python train.py --model="sound classifier" --dataset="single notes of musical instruments (NSynth)" --train_examples=184686 --gain_aug_db=10 --time_shift_ms=50 --n_mels=80 --hop_length=160 --input="log_mel" --spec_augment=false --win_length=400 --targets=["instrument family", "note", "velocity"] --num_classes=[11, 94, 5] --arch="conformer" --norm="rmsnorm" --activation="gelu_tanh" --mlp_ratio=2 --head_dim=64 --fused_qkv=false --qk_norm=false --layer_scale_init=1.0 --inner_norm=false --drop_path=0.1 --subsampling=1 --layers=8 --width=512 --positions="learned" --kernel_size=31 --label_smoothing=0.1 --loss="cross_entropy" --init="orthogonal" --residual_init="none" --optimizer="muon" --muon_scale="match_rms_adamw" --lr=0.0057 --momentum=0.95 --nesterov=true --orthogonalizer="newton_schulz_5" --adamw_lr_other_params=0.0016 --grad_clip=0.5 --steps=2800 --batch_size=64 --epochs=1.0 --lr_schedule="cosine" --final_lr_fraction=0.05 --warmup_steps=280 --weight_decay=0.2 --adamw_weight_decay_other_params=0
Rows from block 4 of a small sound classifier, named by matrix and row number. Rows with one number belong to one neuron. Each number is 128 + 24 x the weight over its row's rms, rounded and kept within 0 to 255. All counts start at 0. Numbers have three digits each. After the name is the row's rms in percent of the matrix's.
Before each neuron's rows are labels from the 100 clips, of 14976, where the neuron reaches its highest value: "loudest" is the band of the loudest frequency at the time of the peak; "responds to" is what is common among them. Only what is clearly more common there than usual is listed. The data: single notes of musical instruments (NSynth).
# fc1: second MLP up (model.blocks.4.mlp.fc1.weight, 1024x512), inputs 412-511
# fc2: second MLP down (model.blocks.4.mlp.fc2.weight, 512x1024, transposed), outputs 412-511

loudest: 250 to 500 Hz; 500 to 1000 Hz
responds to: pitch class F; octave 4; note: F4; octave 5
fc1.474 095:157171189131092159170128112117165144114096115132107126102115118154151121162137140107139119124136124150190153148080161113127114150151131140113104129159060119166136162136120154125143132134109147132139135151109100121094123126139140139069132123116172163114096151131147111123101106136153148126129139124102
fc2.474 092:148166123077172129110100159088107094117091101124084129090099108138144105108119136154148122135139134071108129169100063147132138136097088157154125115144163124144122134115135126110096150093086127132106132121143061114096160092110073130120102142149111170103106125157128089121147112095119134094104157122120

loudest: 250 to 500 Hz
responds to: octave 4; mallet; pitch class: D#; note: D#4
fc1.362 092:169106144109111163127148092115146105099119110112133143111167132150144135142096124149139145158133104101134121158170170107085143166095127134114128133101137123157135110117130143123157107120130136144173131114135116148156100110127123126114125128144169093097098121143186163140152120138093104109103114126134
fc2.362 101:125137121103118150114113139132147122147100149186146076156128045115080131150167127181142142132171149136135159103104184121158181097188109122106140130150131166134114128076144097090125126125174138183154083195155113143148138147132098159105146126168123125121125094102082137145159149123149104136153150116162

loudest: 500 to 1000 Hz
responds to: acoustic; pitch class E; note: E5; note: A#3
fc1.694 094:148139110175120136099140137133146100155124096089128078061133134112125150137169144146182178157151131117132095158170142136169161154156121111143161140102172165150081113079138105100142087138102123115146130124149134101135134110130099156094127112082100134104170084180096105119141112171121179119122113152155
fc2.694 085:110116159113154120154112117098057122162164161137147104111135135143110085118123105162124147153169101142118190145133115165122129157126118114113120112142106123193120113128121130151108086144127128097132149132151171133122138109159073106118154120140161139126087095142131132106146145123100080135105115129140

loudest: 1000 to 2000 Hz; 2000 to 4000 Hz
responds to: octave 6; pitch class G; note: G6; string
fc1.307 117:122109134138141112166148174076127123162126143161114130179131132131112152145154140171115141105147134123136126084099119131149136094114132118141150160146106081128116163126166167146140123127155114077131133166165134112136147101113201113106118169114146104175129113112162153106164149155158159148123121115125
fc2.307 105:129143115148103141167148135105095109124146147154111097138119110136136145105122107118116116126116093104090085144132161143102106140145143155159139152163089109117118138147087107165146161147139171130096145105103104113111155147131141142124096142107112103152118140107154141102137163119117134081159090125104

loudest: 500 to 1000 Hz
responds to: acoustic; pitch class E; octave 5; note: E5
fc1.222 094:108118110153099156116113140085148162158128105119120104112106119113116122122146117125161113147101087142131105139112117118142149148150075148132143154128123144113150151100172094118098112088105101119127145124176120192145127138164132131128144109128092176158095157140129131113117128124128067144123126093112
fc2.222 097:135127116136146109116117125136119121077150115093139158162120140142171172133150130125081162077141158107104111117167169128043137118146064144115121106112120151163088140118145176124104129110179142085154176094151168096126104132113124124108100151106108075161120096155139145139150148099091153141090146152135

loudest: 2000 to 4000 Hz
responds to: pitch class B; octave 6; note: B6; string
fc1.142 108:138113120113106129145132146133144089101098080106129148119135164159130106134089159154136134133102136136138129118100153149087082108150100144143117102141105134120110139122154169100119111095121110118116096134112143122150140169123145147116142167116099138106124164135110164156126149168127121177127137151112
fc2.142 090:124063132153119095111093135084109170145178140131124125127122092135115127077141131135130134124168103070122131090138111134125096095135103124123115108141114084130107107130102145129161125159130102132125076123148104073122115146142136136082151151135150141147138136135110125127168157134094086079100129132124

loudest: 1000 to 2000 Hz
responds to: acoustic; octave 6; note: B4; instrument family: string
fc1.471 073:154132105116162115133154117128178100155123117086112131159110171143135107158125109105131086143162119072120084138151138138166085123114145085127152113123145158174153111135124133115105147146104148107088102140120135088131136119154080102161131093135130113186113132133120118101153104131118153101117186126152
fc2.471 072:136128110128112142110167115129117152144143082114131163124108102090122114118126114151109139090145127177138155132097094140076179142136107148097103129148161089089152111110127122103121106141170101145110110105152112114124111142142161171145119166109155125128145170121157111130146120140122144140140123127121

loudest: 1000 to 2000 Hz
responds to: octave 6; pitch class G; note: G6; note: G#6
fc1.404 081:128120148137126092103188162106112098153145092140139128161101132133113105142112135166106154113116129171119142104095104163159135077102156120090143095115134125094095155143120148119167097110154135146160149130104092146119171114163123131097109152156139121120088119150123164131138145156117085159154161087074
fc2.404 086:149135129126118161130118124071116112157130139147098091166095116092100119122108099143125125170145130118162127136089110111119117103131166148140075156151066073160149199159085148161142101098126104159142167101153116143131163164154147130124122146143145123103125203144138082129105128135151126147121084124149

loudest: 1000 to 2000 Hz
responds to: acoustic; octave 6; pitch class: C; note: C6
fc1.450 072:153132102123161144141129116147159111100103094106114185156114122119155156133148100130063161145088105117109124140137147116164128136095144158136163104123135080148121119156132133132126119167124113109111115169169146162148138147127101164130139145179088104160142135104176123141091140137118137160120134151141
fc2.450 073:115140113114072109130160139100114116178162124119145099093141148100120114137078140139120114111142109097143141126090067140144143140136123097139145151187107138164159161110125109164082108133131104122130095131112059115136126102096152095099098154091127112145164134119135142149116091146098129148129143097097

loudest: 2000 to 4000 Hz
responds to: octave 7; pitch class G; note: G6; pitch class: F
fc1.619 117:126111135128135168122152101150176112132151157092128148119111117132123092117156129148122121161087113140136136122142156112147145127132121112123162121116169109162160086140112101172145117115091154114115121100152125107091055155132100115114129111172125122116099113129171158139117143095131109155168125161168
fc2.619 114:104096173113128111120107185105127101164139181099169101148112144116158169147131135107125147161123065134152080156113149106102122175183127147124124152130130181119126176118149150105107124116103153123124139153146117146110133141102107166183144118099117117144140118177089099116147143110140150123126107147101

loudest: 250 to 500 Hz
responds to: octave 4; pitch class A; acoustic; note: A4
fc1.68 072:135125118132137141166120096134142107138133116110107162146138122186167121137116105112164136179121148143098133167176146117109187132142120148108166118130143107123169101092103147118104136156132149209094140116123106171114124092126114108146140169152142147142112107121163159096119163144129129105134109128152
fc2.68 076:096143142133143127131110159149103111157120175177114097158127117105097147087164137107088114096142050130127124117095129179128164125125161102148155125135125148114112165111153151151135144137144103091128123139102145173109106133138124117131136105115093156127170094138117142094168153121129131129089128116126

loudest: 250 to 500 Hz
responds to: pitch class G#; source: acoustic; note: G#3; note: G#4
fc1.210 088:145121123133134176169129139107177119138133147150137113128087105148157124110135129120146118159130098136152135117121090168141133118178158097155159127155123139111142120107089114109080088084150106126127136075094107164128147100117131139124137173152114129100073073135121107133175134140132139119154125124123
fc2.210 094:108161125156107111138124113122117133134124104160136099137105147140129127144126111100133126121125154107139090105186082128127175145077132129150124155142145087150123120140134116161115122144144172120140117151126139121141087118148124141118114144105105135138152192103137135127088148157164100124150136164165

loudest: 250 to 500 Hz
responds to: pitch class D#; octave 4; note: D#4; source: acoustic
fc1.247 051:151128145116139123114159164116115103120176081143156129172132139090142118140168165081108086162147158097123136134089158131133137135149114137147150118088103105120163077141156124147143171125104125129163124173119118142130139091132120124127178174113149119111163107100160162093133131079130140134115139148142
fc2.247 052:079161105167121148130124113115113161105123163121117148143146115120171132091104142174154135104132093139116156108123108105093106125131121138133119143184120157148113132140104142103090122152096117094145142097121131141141142168143147114123086122143130100146116136146144132165109118194104130145140118123146

loudest: 1000 to 2000 Hz
responds to: acoustic; octave 6; string; note: B4
fc1.604 124:110129130085115093106140142104097114139131105126082117130097131145128083193105096110158111182146086141119148119155133145154148111150148125086138167139128079067145135106087140121130144124139137174119137113138109094132134117119117118154132120152113100128062144107129147110115173069095129144122140128139
fc2.604 118:113119140130118076111097122129126109112112139134135152185117111118143185153181149125104172089161128160152160121141161089106189166171172099139118146137137122150118117146169145127176119138119120126144121136146118093097160143133144130137132107138114149113110105131115144174141128158120146131110139115145

loudest: 500 to 1000 Hz
responds to: pitch class E; octave 5; note: E5; organ
fc1.423 128:188107161154137152153158118142156159134119161103147159101117121178129117177122115149138101115101121097098126122164123147112133115122127118159139143148108090111144157125086198092135143157103185095121111166133142113150125086115153115117143140157105129111129142099095147119165131130143132134103169152082
fc2.423 148:123133146094158091161129126164121087173127154111121107157153137156101117145144132091124094147089124176143089100118125125120159139139104127103165169120167133093107134147180136119122159112128134126108176096157127102145093162176127139099135140095105160139102127120137153122160152147084102133146107110150

loudest: 500 to 1000 Hz; 4000 to 8000 Hz
responds to: pitch class C#; octave 5; note: C#5; note: B7
fc1.171 099:087103152109133085150122079136164119098115125178131137139149116130154147175111103099160100168137133108131102135089136151101128152124124146175150106140135118119144122121147103141108157093172131118108089126117159156165137090138173083116090134153165122141136157131131160104100116151145100133107152116114
fc2.171 108:146171131107153150123148135098118128120119120123129142131129072156089133139113113101104120104163128148104099163136090097150118155115131125110096119116112115146134138103171134158115084118133095123136135100126110127082105107149128076117137105128136116146144098131106152176107122145163101167144129143146

loudest: 500 to 1000 Hz
responds to: mallet; octave 5; pitch class E; note: E5
fc1.173 109:144109133119099121131155084104117104192128116103096144127132133111109147151119132125177142119191128102099096139150136116128111077148147123136104176104177084175113141115116123062135118132157108101109163095167166138095108136120143146092135084114179137153136155170157124153110177171118146108116115134119
fc2.173 104:130154139129111159165105139149136148124115143102129164151044143153111112137152116139077162143098167132129125118073114178123181135108146164127133133176149131139136138131169124152091134081079095131137131098110123141116109118176134106094079160138115174096140122148091106114150132116150138152126149127147

loudest: 1000 to 2000 Hz
responds to: octave 6; pitch class C#; note: C#6; note: C6
fc1.699 123:096143134108120124142115093151169151132157111093095118136123131148134136113168088130134120149086153120117111149177121164094133117102108125166143113126117103133120117110116137137152158167128149075117114134142124118093127125105116121111125117108139098187144143097089120142078144160141111142133146112156
fc2.699 121:106109142112124130107156101108104107107100152148162100118097140153150087113152140145063103122178118134169086103128132129131152133154134122106131157124122150161138113099069117091159105117179143116091168092102163127106117131161113145142122136097165122124109153133097140091123166116120107061107155092156

loudest: 250 to 500 Hz
responds to: octave 4; pitch class A#; octave 3; note: A#3
fc1.380 117:138139098130119163134097127124117142146130106147148101122125167076134131149126105072157110117058180149116156141140122088112183148126146107116156112132107155115150126103134115118105150133122140149143096122121140144179109139114109109110102137120126122126124131130135160140165146095163121185154134120157
fc2.380 099:129143151144115127141139138107122142128120143126138131137113097168151134123093146127110092142163097153111098156114127143133082124137103186130106148186149070166124132133147164157121096136149128067124103143140107144112138102103133133121135163169123149109132110109115181141109108119124148162103177118097

loudest: 2000 to 4000 Hz
responds to: octave 7; pitch class D#; note: D#7
fc1.91 108:138147149121129126117138152121102107134104146131163151146148132123110132134099148116124119173140120165145130158095132110125106124137125142113125133126112132137139163129100135109138095134128137138164129097131136177111120153113127135147168134124092117165105109130116137106109101110147130122140133146101
fc2.91 118:108119080111117124144107135130153145130151111131099120097157096138131140106117100111156130142176122146060111159120125109079177145132107104100119125116136118110155123124134113154129148165135122069166051119160078153122136203121133134102106149103138161077126127153118113146122146142130121146111139152097