config.toml
arch = "conformer"
model = "sound classifier"
dataset = "single notes of musical instruments (NSynth)"
train_examples = 184686
gain_aug_db = 10
time_shift_ms = 50
n_mels = 80
hop_length = 160
input = "log_mel"
spec_augment = false
win_length = 400
targets = ["instrument family", "note", "velocity"]
num_classes = [11, 94, 5]
norm = "rmsnorm"
activation = "gelu_tanh"
mlp_ratio = 2
head_dim = 64
fused_qkv = false
qk_norm = false
layer_scale_init = 1.0
inner_norm = false
drop_path = 0.1
subsampling = 1
layers = 8
width = 512
positions = "learned"
kernel_size = 31
label_smoothing = 0.1
loss = "cross_entropy"
init = "orthogonal"
residual_init = "none"
optimizer = "muon"
muon_scale = "match_rms_adamw"
lr = 0.0057
momentum = 0.95
nesterov = true
orthogonalizer = "newton_schulz_5"
adamw_lr_other_params = 0.0016
grad_clip = 0.5
steps = 2800
batch_size = 64
epochs = 1.0
lr_schedule = "cosine"
final_lr_fraction = 0.05
warmup_steps = 280
weight_decay = 0.2
adamw_weight_decay_other_params = 0
Rows from block 3, named by matrix and row number. Each number is 128 + 24 x the weight over its row's rms, rounded and kept within 0 to 255. All counts start at 0. Numbers have three digits each. After the name is the row's rms in percent of the matrix's.
# f: conv module depthwise width-31 conv (model.blocks.3.conv.f.weight, 512x1x31, trained with AdamW), a 31 kernel
f.207 102:135181181136110117142146152145142132140088083117118091142137116117126125119092146108134083124
f.208 091:126163185152160130162144157149172143114143083100126158126138147096124114102132124121126119140
f.209 118:125137147124169151161147111132093121095122098125091134100102122096105129116126076132108087100
f.210 077:102111073091116107099116131128118092084096122106111109147143118133132150140112149114173094131
f.211 108:086081096095079072112098107121134120129132106159114128129154141126150130114126143114152123113
f.212 094:179124176164166133148170134147133145131155108117117131107100157104161108134118127126126088118
f.213 085:121145148115149146149169139104130139152130114134107123118144148119086135089079074113091120100
f.214 106:112127147139112117146118113116145127100172180154128162168145176146150160133133152131145107162
f.215 105:081108091105092079097113097122126104159143120099150129139144111125113126101139126169148112111
f.216 089:110133116115143125118126125128107111148130145132157184131131150171170156165151147145167151172
f.217 069:167138158127125130157149129127146136080094089113105139097137124131096135083098102098108106116
f.218 104:068096086110131080092102128107142113115107137163106149150145109129158135139142121147142124140
f.219 144:170188155169179182143146139147131117129122148098126149129131134103144119130120113142130126138
f.220 103:114089084094097083097117084112114134105162143152102148116100132123107124113127164130126137126
f.221 083:116087113128137066095092104107100114080129106129113110152129103132142125134141156092116123143
f.222 101:118112152129154132118091106132104144113125121172153134143125105088134102110084100088106081114
f.223 100:089066098092111098107093104118101132101145146150093156150122122119116140142119121140132151118
f.224 096:136163164150153168174164171144138138112124132134111141096125166118155131098125114093115136138
f.225 087:166145171154135165159110139159161170145121132141128129155138154143139140140140132179161124151
f.226 093:127089135087094114101066112100120121107141127157129164114094131121154123092149130114126102137
f.227 114:068093082082122085131121127119131103141124133142173117105126126157133130136159118150144113118
f.228 095:109105114112089106079074101131120122106109148148156112139108151116172118109118095115136138103
f.229 099:155146165172170137187148166163122148152143115125119128144114117088105147116122127120137144133
f.230 077:102090095150111084109134121082100125112125114135128118157100122122108128111125167093076128117
f.231 099:176166138153173151141157163159168148133100106118118136099103094130141120137128155126112127138
f.232 113:175167153161161140173161149135153128150094102133107107136122131147147127157127117120133122086
f.233 131:143195161164168162161136132148137165126116099133105114156144133118133137097124141124134154120
f.234 114:084090070105093104089118110143127134126114110151132156149142108134162129156142121107114119156
f.235 096:076135108122100111123112106118112095064089133101125128112125102114146116114101134147111089111
f.236 120:092083094077104090108121105120115104109121123129123120160128144133148151088131108102151154145
f.237 085:178159116175157163156132142143161110118159124113131164159150117138116148131124169106108128132
f.238 099:099111097086098082100085117074151154146115135146146144135116134139138137134105120164126121132
f.239 116:173153158171178153158131140148158137120104148115102128123129117148108104163145103126152150113
f.240 100:083084107087079081136106097085115134137129130131137106130152111116129115123132121132113165121
f.241 106:155135156143134145112116125139141097110143126123109081090093121101109127091114123145080165090
f.242 086:165133141151153168150182161146158130156131147124152116137095145103132144167117118137157111151
f.243 075:122121140099131141112087112122154143106118131086129132089144146125123181148174144169162134152
f.244 090:095126109122134083133108096133095114116142130113106139131121126129133141138156193178135143176
f.245 098:115154097131117133118166096089145093119138140109105111122147151134121143161175149161139145176
f.246 102:179163157147135183152171132153156144107152110092131143121152152148129116106129144128126131142
f.247 097:121179148135146145120168134123145142127149128135145154167190138156138124165144158152132143099
f.248 099:117138135159167166133177154162166139178143153114149111134132109100129143129106154129146153129
f.249 120:082079077090085092095104096132111118130162129138123143144144133124127136112140131131123137148
f.250 118:156137149113157107139107127131117108113116100120106129097109076103138088105107102104097084100
f.251 086:114087142129073105103150140152130134123124099125124104119140155102086141117093117131122072103
f.252 115:096089081092066085113119101135106135132144155123126131141155127129134141150159138135124102142
f.253 089:169138126154174151168164147135121128117105113116097082113152118136144148103112127164157135153
f.254 109:142168173178162174164168132157142153115120146123114139125105131134136133132107121158129137102
f.255 088:130126122123160193186174178152129128108126114124130116125146129142111143138104095114128137137
f.256 122:128125122125102129125104131120145135124122129140121108096131103084088094095074093102098107085
f.257 109:144185163165186162175136134130146139124113117134118112129099097119113131114124106111131104121
f.258 097:107078089077117099104111137092113149138115160120134154171122139113108140121116100121127155150
f.259 106:107108095093151114093082097063109115121110128106137147136115153092111140149114124114131118120
f.260 077:142167119151162137161142128143145120166181122144136158107074142104145093140122111114141117111
f.261 118:088071080082072088111127116121144124125134162129131135114142129131106124126130121104139119139
f.262 096:102093087112076099125129139126122101130124172123129108150114136150139105113163149165154148159
f.263 089:161181186184127156121129133166154157140147144125130126141110106122124107140113123100125134117
f.264 105:145164213152135150158157131122138125136112127153133089148116141121111150132141098132110104116
f.265 124:090094099083086087086097083118095110130151146122126139120138124148125117122119103144125138131
f.266 114:160143155175159180168135162148145096128143138114145155112131110128113143162107122122106119103
f.267 102:169163169160210135150129135130132136128112127114135126135146109137132110143115118104109103095
f.268 084:116119100112117090117110113078123127111061106128139116160133119109120119117137134105143071150
f.269 086:099069120127123101076109128140111112104122118118132151120103093140133131148128132139136178177
f.270 092:105110080119118090113110142120118118154139125150195165134133144157082137132124112117111107110
f.271 095:063093097103116106090106111133128134158101139141150127109123133120139141125106152102104164163
f.272 106:192149163167147175150140150164146143131136132123147141133130119126122118106079102106124126128